config.toml
crop_scale_min = 0.7
hidden_act = "silu"
weight_standardization = true
widths = [96, 96, 192, 384]
dropout = 0.1
eps = 1e-06
epochs = 60.4
Rows from block 5, named by matrix and row number. Rows with one number belong to one channel. Each number is 128 + 24 x the weight over its row's rms, rounded and kept within 0 to 255. All counts start at 0. Numbers have three digits each. After the name is the row's rms in percent of the matrix's.
# convs0: first 3x3 conv (model.decb.0.0.convs.0.weight, 192x384x3x3, standardized in use), inputs 150-154, a 3x3 kernel for each
# convs1: second 3x3 conv (model.decb.0.0.convs.1.weight, 192x192x3x3, standardized in use, transposed), outputs 120-123, a 3x3 kernel for each
convs0.36 093:153154104119113125155129141113118106105143148149135128144136130145132117139143124161177125171141168130122131138155112145150106129135135
convs0.37 093:140135120143149137126146141150144102133133098148144127105132150152155109157147131151149146099150137128149100108130148117109108115122150
convs0.38 089:151135115141125139152109147102110095158145116115121139125139118117135125128143129127142118104139132103143146141109095122143129112131104
convs0.39 118:145138131167143154125155138131117121155147124108127132136110141120106128155129147142132127112150137113138123137120135140126134157119119
convs0.40 084:146117126142141104147116111101090109097131093096127114162135120112143132157128112140105121141136133110119146137146122120099095151128131
convs0.41 082:115092143131135111156099129085124110096115089109124099124131120139148117154125138144132131107137135133154141135130109156134097110128149
convs0.42 102:135149154135135127115130136155137138130125138101123111139160123155171131154139138119109142151136145132119135123141115111140132125134126
convs0.43 090:148095149121114138123095130128142115090124115126085125131130154120110148128133132117121119101166154135127116112146143122129128092112087
convs0.44 112:148165143125141138146128127128131128127135121108139143136131123138133132142151164112110105145124125127110127139131152151119104131132144
convs0.45 099:156130150116143134124121153139159093136121127096123101101149149131149134134141109153126115123097105119138109128114146133121129129135139
convs0.46 100:120132125139152161137110140130126141124147109110118119114132153130138113139137136155125165150124161131140159105153093115167113111140109
convs0.47 101:129115119155152138135149134125169114126150094162154112112138113114151119136148135152160132148145124152158104134097168143110145124129133
convs0.48 105:135127121122134146134135124134106105130134145129152127104127123127143134134149127107111128120128121116142124128100116121134131124135132
convs0.49 076:130137124116148117107122143111106154103118109100103140114115152154162117125157103095141101107100149098127157130112133145098162137147135
convs0.50 100:144131145148154123152139137123122137138133142150124108110103114141143143146119107142098143158128137142135140140148095141151123154103137
convs0.51 100:131131116154152144125124135127114116129127126123134126107104124106108137117132146120138113140110128129126115151146101121135124138151136
convs0.52 102:138122131145124135124133119155115125116150132135139129138149126138143111154131118134119131117155114132158126132123130122156156130128142
convs0.53 115:153119145134131118120139132110127129148134140132143131133122129146135123124126138121151140141150143125128156120133119140162137132143115
convs0.54 129:118096106136125129147149128084106100097093132113110137139128141126099127127119141144157123130135114131138143110114118124137143110120131
convs0.55 105:133137128124123139126121112172140135121125124111108121126138145138123115121123132116130112090120105128130132145164136118134089103098101
convs0.56 101:120129141116148133152121122123111132124142134113130135126133152146134139113123118144132123112131117120132145143124141125135142111119129
convs0.57 108:127128115137113107150111133153140141107078077107110094133120140153136143135126128128134127125142107115109093096105122118085113113132107
convs0.58 091:143143143125144134110113133159176125162148146139148143135146157143139152127139136123171108110131152127114149141162134108141124125169128
convs0.59 102:135147100162155138123132119114100136144141137109126122133126124128114138138133142127131125116142112108123134146141099139141109142157136
convs0.60 099:120131141147137120107104111127119103145160135136142140113147120145154123114123129140119109126127131122128113138115135121123142109134114
convs0.61 098:132143142134114110122114126142141115153131143129137104140142137123128142112119133121135116118126120108108146137111105128128117150141137
convs0.62 101:137140126106140129140120115109114171119167148098114144131124148154135112138104122127137133138130145149143107142120136153121139111118120
convs0.63 086:126133132156161143116100151134125123141136148105137130131156110117129140152134126138136114107127115087132118105131100126134109104118099
convs0.64 084:109155129157161134145120101149102123118150140143138116113162108146127140141110154108140138100153117098129105112121140131154143114141119
convs0.65 080:150155166117126120143132110127134115097109154111091098144102107129111096110139090131107157110134144136128131124126113115114131111130114
convs0.66 104:139122102132135137112157140123115151180143146152138117155157129162138149130120121135151148130142152109104121159121116138119127112125146
convs0.67 092:118132131103121147145095101136150122145162114130112108113121147114142131105113137110140114106165111106137117135131097159118130131112125
convs0.68 100:148123139146141151114109138128191122134122115157138129132137149154126137126145147137164126139142153154121133145131112154142132143150128
convs0.69 097:101122132110111135132130141107107131122154171110141127147131128132118121127133133097120135115153136123133148110142133120145136132125141
convs0.70 111:129118132136111105126135130128151160120145136130148116125138142141139115156141111158164141129160144133172143146125114148125126147124123
convs0.71 091:137158134149147125134137146136155133138138134151135146161125117157117142119142109112143131126153129119116149113115120149117163135137121
convs0.72 097:131137127129152148123118118103112149099151113135131123131122122135121105133147119140084119148133104108150126129125132133147131154133125
convs0.73 084:100139138101117137141113092141110133144116132111118130130165144144111115114135112139153123161154140126141147130111136109103127149125115
convs0.74 104:143120150127150134142140112135109121133123106138141131124130143126132116148122130148136116121114115124107129123141140130131117129126129
convs0.75 098:122128130151105107129098104120166120139151126122143123126145132107121142099149126116132129136143159132093117109113126123152148139111120
convs0.76 099:140133143143130157138122124150137121124092137107099155114126148108144141119140137144136105125136109107140137112138122112135129109115138
convs0.77 106:133114129145128145148113139124101115131110095122102107148144155107149130130142116121107121111132134138104152141140112105127124135126122
convs0.78 087:126121137106162117080116081162130109105149149130149131130123117143145139101122126104104153137139147119137147126109119117135107094126133
convs0.79 079:106127124120132119135147149136123108132147129127152113124102144125127136127117147127146127149143146105118123126114101128152148131099148
convs0.80 104:142149156145154131122106100157131154140138104136162132102155106116151125123139108112120118117135126119143106130117113160117103141133103
convs0.81 098:138126119106127109143121121129152149129154137095128126156138131137138148134123112126152136138149160103149141136135122122147115134130108
convs0.82 079:113133148133109140150119151134185146159164144107093144132131087142108115104102103111155100131162126100149154152105160161134109088090133
convs0.83 085:115146122115113120110154122138112148146113128104131119121131144116139136152154133117150146147130155143124119120135151154136124140121154
convs0.84 101:146116149140131120132125110134158100141108126111136138114102127155137135132150146134159096146127128139123111139109116130122132106160111
convs0.85 077:164099106141110115104116154158201126147126151135096106149122155168116120146109146120163112128173148146145128129134099146143103102110093
convs0.86 107:154114123132129113139118126131144129116157149127132113116126125140137129101110132119130135121130133111116130151142124132130138158125141
convs0.87 083:135119104103107128141124139120132146118121153110110129104152130097124134116133128125108151121106150153146138143112104106148147103106110
convs0.88 101:128147140133133101125124146138101136101112111127110107124137154147145141120134120133151109156130105133150125126118129116110119155109137
convs0.89 088:159165166107135147120117089165168162140144129107160140155121158128151130134137121119132123140133159144138133127109129141148129137136152
convs0.90 106:111135105150149130113135139124107112120108113136119110124138158118115119104115148128158150134151142136113099131097127157122109137151147
convs0.91 094:149145157156099157141119139120161114132160125124117148133120143119151108118108140117170098130129125115111160120096133140133132110134140
convs0.92 109:147160117137156133155155141144136138147135130138134110120127159121156127145157149113115130141126133138130134149132146128142141131153117
convs0.93 096:134146124119130156091108127126120108138141162155120139115128125144112135117139137140142154151139134130134110133112126123116112125141102
convs0.94 079:135160141113134132136142151128127113170119114117143124143125131149170142103116119130165157103162135114136133150152120121124156101145134
convs0.95 104:137131130140153141125135122108121118129146136100113148115116143141124121122141134122145098147109122119137150143114136155114137097124139
convs0.96 105:123144146129141127151145121140156170136130149113103148136146114155123120116137105134136155128130143134140139115130138107144142140149137
convs0.97 089:126130129135147119105127125155154119120150136145122131121112155129130112154107102141120093114130105124159135121135148140113115123110141
convs0.98 117:134121123115125124140118123115126125120094108111143128150147145148119139127125122120121116138132132110115110103096120113120140109114130
convs0.99 088:122152125137142135113145138143125123113152150141153134170141125163142131122120134124139111134159163146101154141129148141119138135143150
convs0.100 076:132110153131147120153112132134130164135160136113125159110152118132132148134159126158151127119127107129143137152153116102136123099146105
convs0.101 093:140142136108143161110108133153129118147112078133137112160170121159116111140121110115156138152151112107143144108104133141128083121128123
convs0.102 097:129148130145125114156155142137125144147152150124115155132119125140113114129111148137147126129125145120132156149132130151121116140132139
convs0.103 094:129159153117147148114126150164151113125125130119152139113153125132147141123160112149128135135162170140116129129128119114120103151124127
convs0.104 108:138148110126137138104145133147133154137096100125128120140128119157130120136146150144149118143136135120129096154120125142099168102125141
convs0.105 121:161149142143132151146120137141174125137126127149087140156121138137141136145136145127151125129133125140116139129162096137130110151132123
convs0.106 111:145098123127112141132148125145157120120129105150151134137137120139135110127135144103129121115123153156123115146142109126150117121119115
convs0.107 102:122116132124135109122126102116120141135139130153161156135150126142125115137157140143130146154159129127123113142133148135138140120111143
convs0.108 140:135119130131133128122130147145137123104090110137146120126164151150143137119124132115119130149136136134128127106110117111114126116113136
convs0.109 076:129097104119153111146139141123087121118108116132120112136137138102132091111133132104148159137109125116136115125100132096134107116134111
convs0.110 103:117148137141141110148153114141132128142141119108110131127133130118144130148105148119137149126144155136147146131141144156119095121139144
convs0.111 109:123130131116125130126117119149097104095081074123105086144136152127142128124123139139106097110093096102106085101089106102077095091076109
convs0.112 074:125127109144152155163141169154134141145113133109105126141123119143114114114139123135139137152151131136110153160143141160119153151158128
convs0.113 100:114134150120156123132146133128108129151083110132128115142143145123141137157162138127138081122147089149111106108128115105119147132109109
convs0.114 081:132118133121117122105120106127133097117148116087133136114137097119136125154134149134147103148148152130130148145125126155132108115158124
convs0.115 109:134147131115128148141150138144117143145130159122156159120132135142144142132132140116133128120125106127138144139140138133126142119134119
convs0.116 107:147137142132103137139139148133124139125148131131126114150156138123147140133133137122132156145135143158128126114127120148145114111136128
convs0.117 109:116133123131148146120173158104120113091152127123109130117137132106128124127127137141143111128154115115148137152152130165127110157143111
convs0.118 097:148137116149144162091117138113110164148144110165096108140126137144122160154166144112116124142131151136119142113135122109130104144126108
convs0.119 099:112129150130140110128119154136122138104117138121131149142147125142140118141148120131120118108128126135139103130151137129129145140136135
convs0.120 121:143126143147133139126155149116128124146132134161164150132136132138134142135137136124146116135144145127136127146129137130151146142131142
convs0.121 092:167137127147130129155134137144119136137122142119145119114153140150163150129116116137160163130141158104112141133134155117125163118126153
convs0.122 098:159138134135154120117132145138141105151149130126096138110125112114163117103132146150101118152138154120113120162097130124133085128121140
convs0.123 084:115116123125116112112148128112131165130136093144124109148137141144122135118118102130132162102117133100132141165116136128144125128105114
convs0.124 093:139137143111150154120136121113134160133134140104156124109127115144131139118136146141135159129162163130141133140133125107122129126134145
convs0.125 095:137131156118157125114134114110143119103107105100129107122137130131108108155115110143141103134140148109122138115141141115140137149132119
convs0.126 116:129129141125124113148131143145141155097130137130133123110131125127132144140154140156113138126135143144136139119141137133152106141142148
convs0.127 106:115140143136158139103115095153140147116144129123133130108130143152138161139121121136154156140126126148117113124128154134115115123138138
convs0.128 083:113162158130133146148147140077109098104158112128160139143121110097131140151120121137105135113155168111115128145131113125168102117159134
convs0.129 091:154140135104142137139157115162148161148147122140105121112117130126159152164119132123123134104148148106119121126145107132155104122110134
convs0.130 117:135129152134132131135134134146140139120146124118130133154136116138111124123135123139157121128178109127152136144131122117122147149119132
convs0.131 105:128135141136150137108122146128131147136147125152119143159138110150132141142139118121113153166137105129097121116147149107112134143115123
convs0.132 098:131143120148144135120128097100103172104123120141147137138118111129100113109149126139117187137158132134119129115123153127120151148152140
convs0.133 097:138152105112151137147122120103092086157104124105120098134099123172139127140116134133102115129116098120135123108102133133092135112125122
convs0.134 080:143160108130123124121160119130094126149102151135102122148150159124142124170153123111146124139158137151136129128130124148117113149150107
convs0.135 111:127106119158123117146122145113101122124074121117115140142119139098140126145118150149116111146101099168110106132089118123116130102118144
convs0.136 095:134121114124132129113120145122112141166138114124152156099111146115128151124144136155160131137131117119122127151094123131136142128119149
convs0.137 122:125154137155145144124143143131158159136129143127128133157130131132108129145135136121132134127129134127145144133142120148124111119131104
convs0.138 104:120113108142147118130141119099103134132143113138145122135152154144137118125161133127130125130125121130134147124134131149125137113143106
convs0.139 094:128133125136166134142145129128195127082145109090134136125138124117101158120131146121202108143134098145134127107119149134138133144139147
convs0.140 097:129121159112139169115118145141111140148112090126117149118125136109148148154122140109123117160141144125129145121102141100153135102108105
convs0.141 111:121121113144105130145120122137123139154120112116113117100131147114118129151130138111111113118119117108115125132090143112134138106110120
convs0.142 095:143121140128154125131134097147151150149126162145145117157121163147117153145129132138142120149123152100138120134103146133142113124120147
convs0.143 098:115126135107125152120120108145109125113154123119089111140117110158140116119140125137137100118132108149134161113114137113130134101137115
convs0.144 091:105111157113150154148149133143159146161172120136147133107118130130140146111147101146175112133167130102120145124153140145143126136114090
convs0.145 111:137144147117129123146139141146127135120116124120113120132115120126131132136125152126124108124133134117129150134131131129142158123123140
convs0.146 105:158126143137155146127119162136160128116147084118145128131144117130120156146126121117146098107130123132116119126132130130103117123160138
convs0.147 093:148119157148123127121157111074081179125145105123156129138145116108142124156137165145120190159131123114135140132134142111124132149105092
convs0.148 103:145134145134122137138159122114111134142130098118145130122124121133114117152125128116117130122128119146122134119120128162135118138118127
convs0.149 088:130148142124132140119148152126110165117105131153116119129109131129109104134124110138146162155131114144164112145140114117119134113108119
convs0.150 090:118116139115140143164146124149118100107132110133096107108146126134128146140147105150122128109129131146131106120108127114108103116121093
convs0.151 100:134119144127124106158129122127163128146114129097133124118154150132154124118097120162111118136122154137128140139118116137131135137126104
convs0.152 087:166164134143152149106115106127121107110158134158131132127153124148119145158143144120109119148123147096149141110141122151134118100145126
convs0.153 092:170165132129143112119163159095108141167107092150132151118161126135150126130138098149115129143170163130114138103127104133144107135107096
convs0.154 089:105104090117145136133153120143142082113111147091114117102142157155121113149135142132132096116140101099110139122112120116142102111128128
convs0.155 107:122132120126125165149150112164145117161129133140136124137127122139124121112137110138152130129134122133133103117113114100148149108115130
convs0.156 083:139174106119138150116107093136209091127128104128136107170102114156133116118126116133199120122153101111137151134178133124111144143120119
convs0.157 101:156159140121131125148145115157131115113108122132121139151162129168171142110117116121117092125135108118147124145138130102103113123124115
convs0.158 101:129101119152149131158143134110096124142176172128151145119127133119134142128161149141111133158139144118132143149116136128139145159125139
convs0.159 086:105138158125116119115139107161142157148104126114095085148114150134129161115134123107153097130163106144112110114124123140120148111112116
convs0.160 117:136130136126154135126152139130150114147123127143139142114127145137143139129129126135155119119133117135140121128148118105109129128124112
convs0.161 103:167141158111142125128113127203172156123127121128105122118146147124134126129135135126119114107106108126131137165157120114121113112118118
convs0.162 099:123137142115179139142124108142149156122109142138134153101130128120150152126128133151121115152132110098121142146153123089161122098132117
convs0.163 082:113159113171110122115110113120078177121132094114143107157135140154117136135114106136132164107151101145120113121115094145132129144119091
convs0.164 084:123145147127105152159132131129123128144131107126150107113115139124168147137129115142102087148164125145134105122127118177144135138135114
convs0.165 093:154177166132113149133154124192187168130170165113127108110129106130134118130131141109118094137143143105141101115104094121117106145132132
convs0.166 096:115140132147134144118127103104097192151121147122109131152133141116146153154141141153140151153129139102142114153154119149144137126123107
convs0.167 120:155128128140119140137139129098217127109151114119103132164136134155156148159170138139185122123168135136141136167160097153133106153127126
convs0.168 098:133139136131161123124154107156118132128127143130084093123104148122103123139104126127142146159133127122104095147113123152162110133125110
convs0.169 101:121123152130144135150115113118151098124131102132130106108152135125126109106108134108123096148135135151116122128108134122145110127132131
convs0.170 095:121140139140142123155123151115109158142106121157134111117135158135146131119114148108114156121116125117134152135122094127116108125107088
convs0.171 127:134128142151131150135124143132133136152134086131142135120122131118138129146150132113117115097112110112115123132136133081109103088111097
convs0.172 093:109141104129162132148118147127112132123164134135155153105143140115137140133123125112153156116152126124126110144111127123165084104136120
convs0.173 101:131113127117118154146121155129125101116122107141127120124121134151155130151119142140133110120111151125144138104107111116121121140157152
convs0.174 082:132140146124163129122134125149177111142158129137112123153141115127163117126162137145199154128165135172124145135141105163155130139151145
convs0.175 104:127140112112149145133146119141171099156131113144137142152132120135121107134119135136160091150116120114121141128132132110130108118121134
convs0.176 091:163132099118153118138122108124110129143099144114153097119132108169149110151125145155122153149144130132122129128123146106116121119112136
convs0.177 117:153110143145120117154122124119141110115141130142151113141126136138154132131136124151131141141150137140149140150139118148139139131121149
convs1.36 084:103149110099204126115165137118149112152142144150115122119091096122163155145146107138161141153188174103128176
convs1.37 081:128129134155150117138129100126130142102152121137150153114117134112166119156143104127149142133126131179115103
convs1.38 079:100104134139144103133138128134092133155153137102106115104125155119137109160164106147144166159126070128116148
convs1.39 117:139100126138120137137106130182137147130137147162123151138096102090094093089082091110101147154162149134127124
convs1.40 085:124132153145153173122123123139096115138116134084112103111100155069140126109094123136091119140130157178131173
convs1.41 074:111111091128164099116115105117123152112145136090103134145118139114126136097087114144137105129167082102110118
convs1.42 100:133136170148154124138167135162121151190170127120158160116095128119128155125132149116166141171184158133156136
convs1.43 087:120136117137187127082114104132164154148181141139131138163118124157150186126117121118195145122180124131113133
convs1.44 111:154129128144121118115136118095128159135175149112165129113137113159105100117144189136163156151202129142090053
convs1.45 091:121108114104122106110115112145137149176131165154108150126130127162143133150124146138141094146136112112148115
convs1.46 105:119130127149178126123176128166114130164110111135106107141118124155155110147141090127189177138183183123151160
convs1.47 089:115121120129119120144155155068093123126125091126130059114115101138113138121133142107129116182141063145111136
convs1.48 108:124121108156154140174180137121100092126090130132098099110137128103162128125147151130177136108117130143152141
convs1.49 074:138165155118087108118109146144181170160115138155169156134153110112080097136108104129122123126101108144126145
convs1.50 095:127135114111113130104141134107090119093134167126096115129121129153145070104149152128106119137064097179146120
convs1.51 092:114133145147152136148132100126130142100080135131106116133147132142135143151109152135179169140153164149100139
convs1.52 110:136114141146118150123135144142145114083106141096093137122129124155153140100100122138124115160153078142149122
convs1.53 121:128103119098129159116098140109113143106129122100121112101153117103121160105116130112104110161118071145123122
convs1.54 138:125101131127113102102117118146132129106115116154143148136106137115133142134116110109112119077095113082084083
convs1.55 141:126134145123122155125122124140114117162152159133134131129082115097096097119109108139125138167161156136106117
convs1.56 085:150119140140128160085102164134153139124128174094121132128177113173129127128127137113120136156149094093125111
convs1.57 097:113132118102113110125097097142102090135098095113104092162115119128127136125133106144118097158106054119117151
convs1.58 110:125129159166134152137129111120123130151091145134141096130088144132118105143162133101089156142127133161190131
convs1.59 103:130123115146155141122139127101103116103126118102128114114114125153172120119137123123115116141094099113110144
convs1.60 098:132067118109059129126077144103096107078105135097131125120114153131099144165129133136165125122118086148121132
convs1.61 103:099106107148128103101141146114110107152132143102126118125160173117159120119135107134156156053083106102135160
convs1.62 090:109144112148136108107126124121152105118148133090095129121157104163159061125133131117140148105135138130108095
convs1.63 087:104108137148113111103137114150150122149139100172148137155102132118142178109128127120115108165176146138148126
convs1.64 089:116112084120109111128123122133150140149144097136128166121100108102069080119123120112107113134112138124125153
convs1.65 083:127103128119103122105074122131146146157141149109087126149127154137086100142132106154128129123112106150127106
convs1.66 089:135146131142165117116117134076085085099070110079061120135107097121127097137146122120074123100146151115149128
convs1.67 092:124090117110098111101128134116138140137137144118116110143112159095126121145135121138150149117102081150139096
convs1.68 103:117154137116145113136199119125081126111075116115113117139114121156167137104157150138119139157144159155107144
convs1.69 111:098096128156105113147129105141129114169152119139118135126111123088140168127129143143151150079160167112123170
convs1.70 115:143132151114137158127132132140130157150096130118121141148175124171152070151138114099132162058106154125102127
convs1.71 111:132100130089088112110125112152162129140147118140120141121137115129124113110118142138122138127110154124137132
convs1.72 098:098113107123160126140101092092094111120137094110094097121140105138161147112091140128129095178152114138078141
convs1.73 085:112136104148141152138107125114099097148085132130123106135119164091146133115142172157156151095107109096114138
convs1.74 096:105151131131124109110100130141154136111120131073111143097111125175169121151096123103077124118089094114155083
convs1.75 088:139131143111148146127132132082099079146101132121138128111141160119148148121134105113141152117099107112126114
convs1.76 094:143137137174151138143141143091100143118082057137111095151110104090116152106136151173094089170157149100135153
convs1.77 109:129111129140138127100105119115122141145115137087123093122121133114135158129111122132111139121122079123115119
convs1.78 078:156114126172155095142132137134083092142100081117068080099134086130132139121133137159085135165128123148128149
convs1.79 074:118131115118135134124079116176134161168132158098142106098133121121108124129109103143161140094111102141123151
convs1.80 096:108118136106115133121123081127127141140104119139147102147121149144144128158083128117108144104125139162125090
convs1.81 103:137151130168156159122108154092086114122093105096139141113138115073122184122127135126133137108129134095113114
convs1.82 076:150156142159146115111100108149153182142137161155095129146137130115122112149106134158123113123125154104118149
convs1.83 092:110124140114100131140136157127130136139129150109145111118098116127090140130120119142160161124146151138149156
convs1.84 092:116149120148122136121102152109088121111126096092129103139132148124152135137169164123154099109126167115119163
convs1.85 077:162126117130108170119113150120143147129116146159100110107092108145070120100096130129128183104143128137143146
convs1.86 106:154123112176129096146144136112101141131152155122116118140124133144152120116121144113115127181145040136136129
convs1.87 079:126114097173139153122145145130116140157120110117145125157130158090163168116155136134144137164163171129121148
convs1.88 092:127134119120138103143114089123114110118104087122124091100113158101168177141165105120132135140118124143135138
convs1.89 103:133142147109148136127135129141168116130165138130143132112129119096118123116117132121136160139123191156156182
convs1.90 096:157174194136149122125114141099125133108127108071139117161152165129150134134166164147129126126125155138133143
convs1.91 084:164145145101108110097096089097082106087092088091101080123125140124089136130100106123119123164123090119115115
convs1.92 107:140144156125136119116161142108161149143144132135124114134133133071108126169209181144114112173151114097093106
convs1.93 091:141116109136117144117123113105092089135153155155138117161100105118085132110136133070172130134150115126096161
convs1.94 082:104133131123133114120141112172131115109100136165139167101104128124113118105106131111102114082145123122118105
convs1.95 099:136143131125147157124118136128138113140098111126100122137174139165143116125069097165160131120131177129118151
convs1.96 114:137137135130104131123112100154154158123128163119122116140150139136119094111124131099132138097133104135133117
convs1.97 085:134157154151175140113122150142108162171153155138093135135139137136141122097114153140155125149162152160091169
convs1.98 117:118121133141136151106123139096121140118168174143164120110125105127094089131085109115144126136124078089096119
convs1.99 086:150132144131131128134116148128111130139140120141164182140125117105164110125155129108132105103131124101146166
convs1.100 070:161152120137136125146098111168115145182161130145129158121131099112160113144102091146165142083137160123097130
convs1.101 087:118130113169158140137116097099149116125157142124110103172161128145120204154118132137138154143163079119123083
convs1.102 103:118126122091129171123135127085117131110137121128106137157151101138134136140141140167166104080139120088124166
convs1.103 088:131135170108161130134170106112098130139147148144153131163149111128179105109117135172152162127121127132155140
convs1.104 096:151148123160108118145149147078124144110135121100115141120127083090139174130146157165121114157122086154142126
convs1.105 163:134121142130137156140128171140110140149112121126127157140076123143106123147072143131131178142128169154097178
convs1.106 094:149106123142136114132171132150139152138135158149123103103075116143096118100113105102148120115129138129124146
convs1.107 097:119127161163152136159152155085118142141117132111095133097150135107157170156116144156152151120165175133098157
convs1.108 145:127124132133104114113089123145119115104130114150143137142139136121124129100100111128138109161159122126150130
convs1.109 071:077135117107130121097135104098147098127120164169149100100159120128137111081114167098176123106167155115125167
convs1.110 101:127120105159172099118104121122101127140107140144132145130117121133111089108074104139109138100153088086108115
convs1.111 120:140116135110100113118112112105137119120122135134128128095124111097128084114112117118102074077081108106091099
convs1.112 070:103145129163127113121118146094133117111100094144128121092139133120121145115093163134123153128087131168131101
convs1.113 092:131105131129113156104100146091118149084141163101132148111152132121182121128179157128141096113154157108121142
convs1.114 080:125154150134181126103121101119089096113160099161081113130126123146141104109160141108129143170174085118136128
convs1.115 109:121103125101115131117115120133110108132150173127136119096101119141134129123108132100057098076066075071076097
convs1.116 107:118119111130144115158158170149126148138167153137164141164116128111154124145130125142168171147131150148157161
convs1.117 111:134137146117168105151161139133120122134128137096127115093128140173149046131135119106130112114127087147147118
convs1.118 086:161135107167147118125145126123095116104130114143134110142140166143123151152143126101166130128160088097113105
convs1.119 103:141119134121138111124102098153133139120133164134148118155156152130152128128131136105095120090104107126067074
convs1.120 120:148126148128088137121112142119133176124121160115158147130113097101086088122111124104135128171157067134146129
convs1.121 079:142156169114104130091092072131148132104122146095113088147083119142159144122137128126096123106107133119105126
convs1.122 085:108162128141159123120097124145154105170132145127124102109124097130138156142141148127186129200189126144098134
convs1.123 080:140127091139145140137151165079079111156117100142129126122118152106136137131144135136169135165134092130049113
convs1.124 090:129121113137150118158125112139116149095102131159133098148150133144099112125135093128179134132137127138118145
convs1.125 099:102120140137179153115145120123130128131156135137126141139115141108161126127137102112124106134121101111129122
convs1.126 124:146144115125129122126150124135108113148136158129131138154120119196151058123130150120146116119153124118147131
convs1.127 101:115124141143140121143106134133112114108086133129114182135123119124156095129127132101078101133123130150193152
convs1.128 078:134130145170207115122161132089145132109154159102116116116125169151177127090118113165185136144151108132112102
convs1.129 091:112129162108133148114103146153175132135143167135157148124150127113141127141160120096107132088122106092136141
convs1.130 124:126102144131099125128109133103096118112110139114136122136130117058089191130111148138157149176156083122100151
convs1.131 086:125081126152136138133093130093151130105101162122088114114135139091150098132130177138143115124142108160151150
convs1.132 092:101135134124143121143093123111149156155102109135112133145165154108139141114092164108122146135137112163127136
convs1.133 091:111119095129142085135145125147150118175181151128148126165137162166158124159133117149192150070076083129145156
convs1.134 081:115124115124145137122159132154132116133100139149145149088122085134188121115172139128119152159152123148098140
convs1.135 108:103107132096095123143105130101110149093148129114130122151133154138141136145126140124154134181148096104127099
convs1.136 098:106126117146127161126126150107131143132118157158114158125131161138146157165145157099154119106139155111116174
convs1.137 129:130127137107120152114138150138131141126152112146143140074114122134134125131121120115137126096133153080137143
convs1.138 110:120109128067064095096105121115151149141098101119140115152123119128120130121129138088095097100117064145128119
convs1.139 097:120137149110118169130094106099137158143132169146137098123131133150144092105122183156156147117123115112139149
convs1.140 088:118131136149168092113121108132137120162165145137104134121126134165099098137124132142172119140158073075131110
convs1.141 110:152148142155182174115149140101131098127112124131113126126148127092145113114096107134126120106086129126128151
convs1.142 082:125095107137131119134102111083118118124120110094098139119131098070169141107107111104109160140114095129102099
convs1.143 099:162171146167177144127095085141133149142137156098115136128165113164178158102096099117095129077122115131113137
convs1.144 092:150124142130195149100136128121152136119188169106140139137146138132185126135060094135161142115121120115123152
convs1.145 105:146106127146117138156111112094110124095140165123142105137140144181129135130123133112134115159086092125115101
convs1.146 106:140163121119144123128114134122098122106110142125147129115144099137112085115089140161168147131135133067076131
convs1.147 087:127097133143154134167144098106132102128123133151104135126128137196165123161094111115189126179167130189119131
convs1.148 092:084114129141153140142129121140153139149138107164123141086115120165179141108087126103119156128144154170140138
convs1.149 090:154094128167131127146132156157160175151139153133112128127116121133172123135136143108112112131112108136149130
convs1.150 082:141162121091114115124106100109121096092148109107115125137142129126116120127099139128134107177118143161088114
convs1.151 085:131121094146120117114131096103138148124130124088104163130131181134193160152156118147116071122091063142170130
convs1.152 088:134136153116108126126114106142150148132142133140123114126095124098114105109123128152141159131133138127135155
convs1.153 085:113136132162205139114153156142162115171172132140144177162137138138147157156172105113168141104129131111128141
convs1.154 080:134158131113163145115114145111114140106164132119130127109151131131147130109134131162095097150118126145134163
convs1.155 103:132153145150107109153145156142120142136138123164159129119138143097136104104113132145140165146108092099088132
convs1.156 090:135115142144128132121145158133173156145144125136134177173118126159164118119110103138158143127098114150093146
convs1.157 090:110145154123177125096159156132147148159133153146120139097098108136151126151162142166155188092096160148110166
convs1.158 102:118129133127130151147132120115103150143162143120095118135147131183153092109108119125149134185167099171110134
convs1.159 092:123143110138132157157177137143153099148134147113098138112111094158157125167140157138115145110101135148148204
convs1.160 113:127174164148150146134125135133180154095091116127116117084121102131174124102140121118059106146097117167151124
convs1.161 145:141140153105110083113122103149152154162141129125142117148131139135130129143131108126119139128144107098082095
convs1.162 088:121131127130165133083139146144144105115095147103078156103132156172159155135142134099107099151187109142168151
convs1.163 084:135108085101137148131131151119164126119110130121137114123103146128160111141097117088111095148123097132118166
convs1.164 080:114161139135156117115107118126140172192151131126125140112112096131095100155130090129150148087202153119187091
convs1.165 115:099125138106124104110146132101127119130135104122171154124138143111193124120159130149178162052074080113161128
convs1.166 095:169125153160157135115102114101166167103167128104150150148191148124189159153151142142182123105176203129124136
convs1.167 142:135104116119139135120131121120131138124152141103142144131108120124121100142136082096103157114126169116065142
convs1.168 086:125103096141160130096142128087143107098156156093085107139126113177203114149141141100157146142131100114155144
convs1.169 085:128100102150134093113124101115085099140138137113119062129135154149117159140137152128141122141159132095088111
convs1.170 090:125141118138124139115168144109111143126124169102084111129092119063131176129179144123180128204176087150098137
convs1.171 158:135115111166141149136141132125123109150158152149134122140154147068118083117113137123137113178150157123140144
convs1.172 093:110131125154144162111115157142111148119154123128095134122137122140147168144144088113176167112117140099128157
convs1.173 115:117114111098115102118103120155148161169131147155113138129141093148151104135142119148131125070082090138145158
convs1.174 083:125146121167186154157177124157125124139133129152156110149111123168162127129172137113116166141103120163110141
convs1.175 106:127140153113152165128146135105092108149138093134130120120091142088117193128148098124139151090144169102103143
convs1.176 087:114116133125129124127114124118155111115156148127146131166129147130137139119147164137126121094121115106127151
convs1.177 116:121110144138123186142132169119111143116152174100107142105132110112114103139120107151159119180157025125110098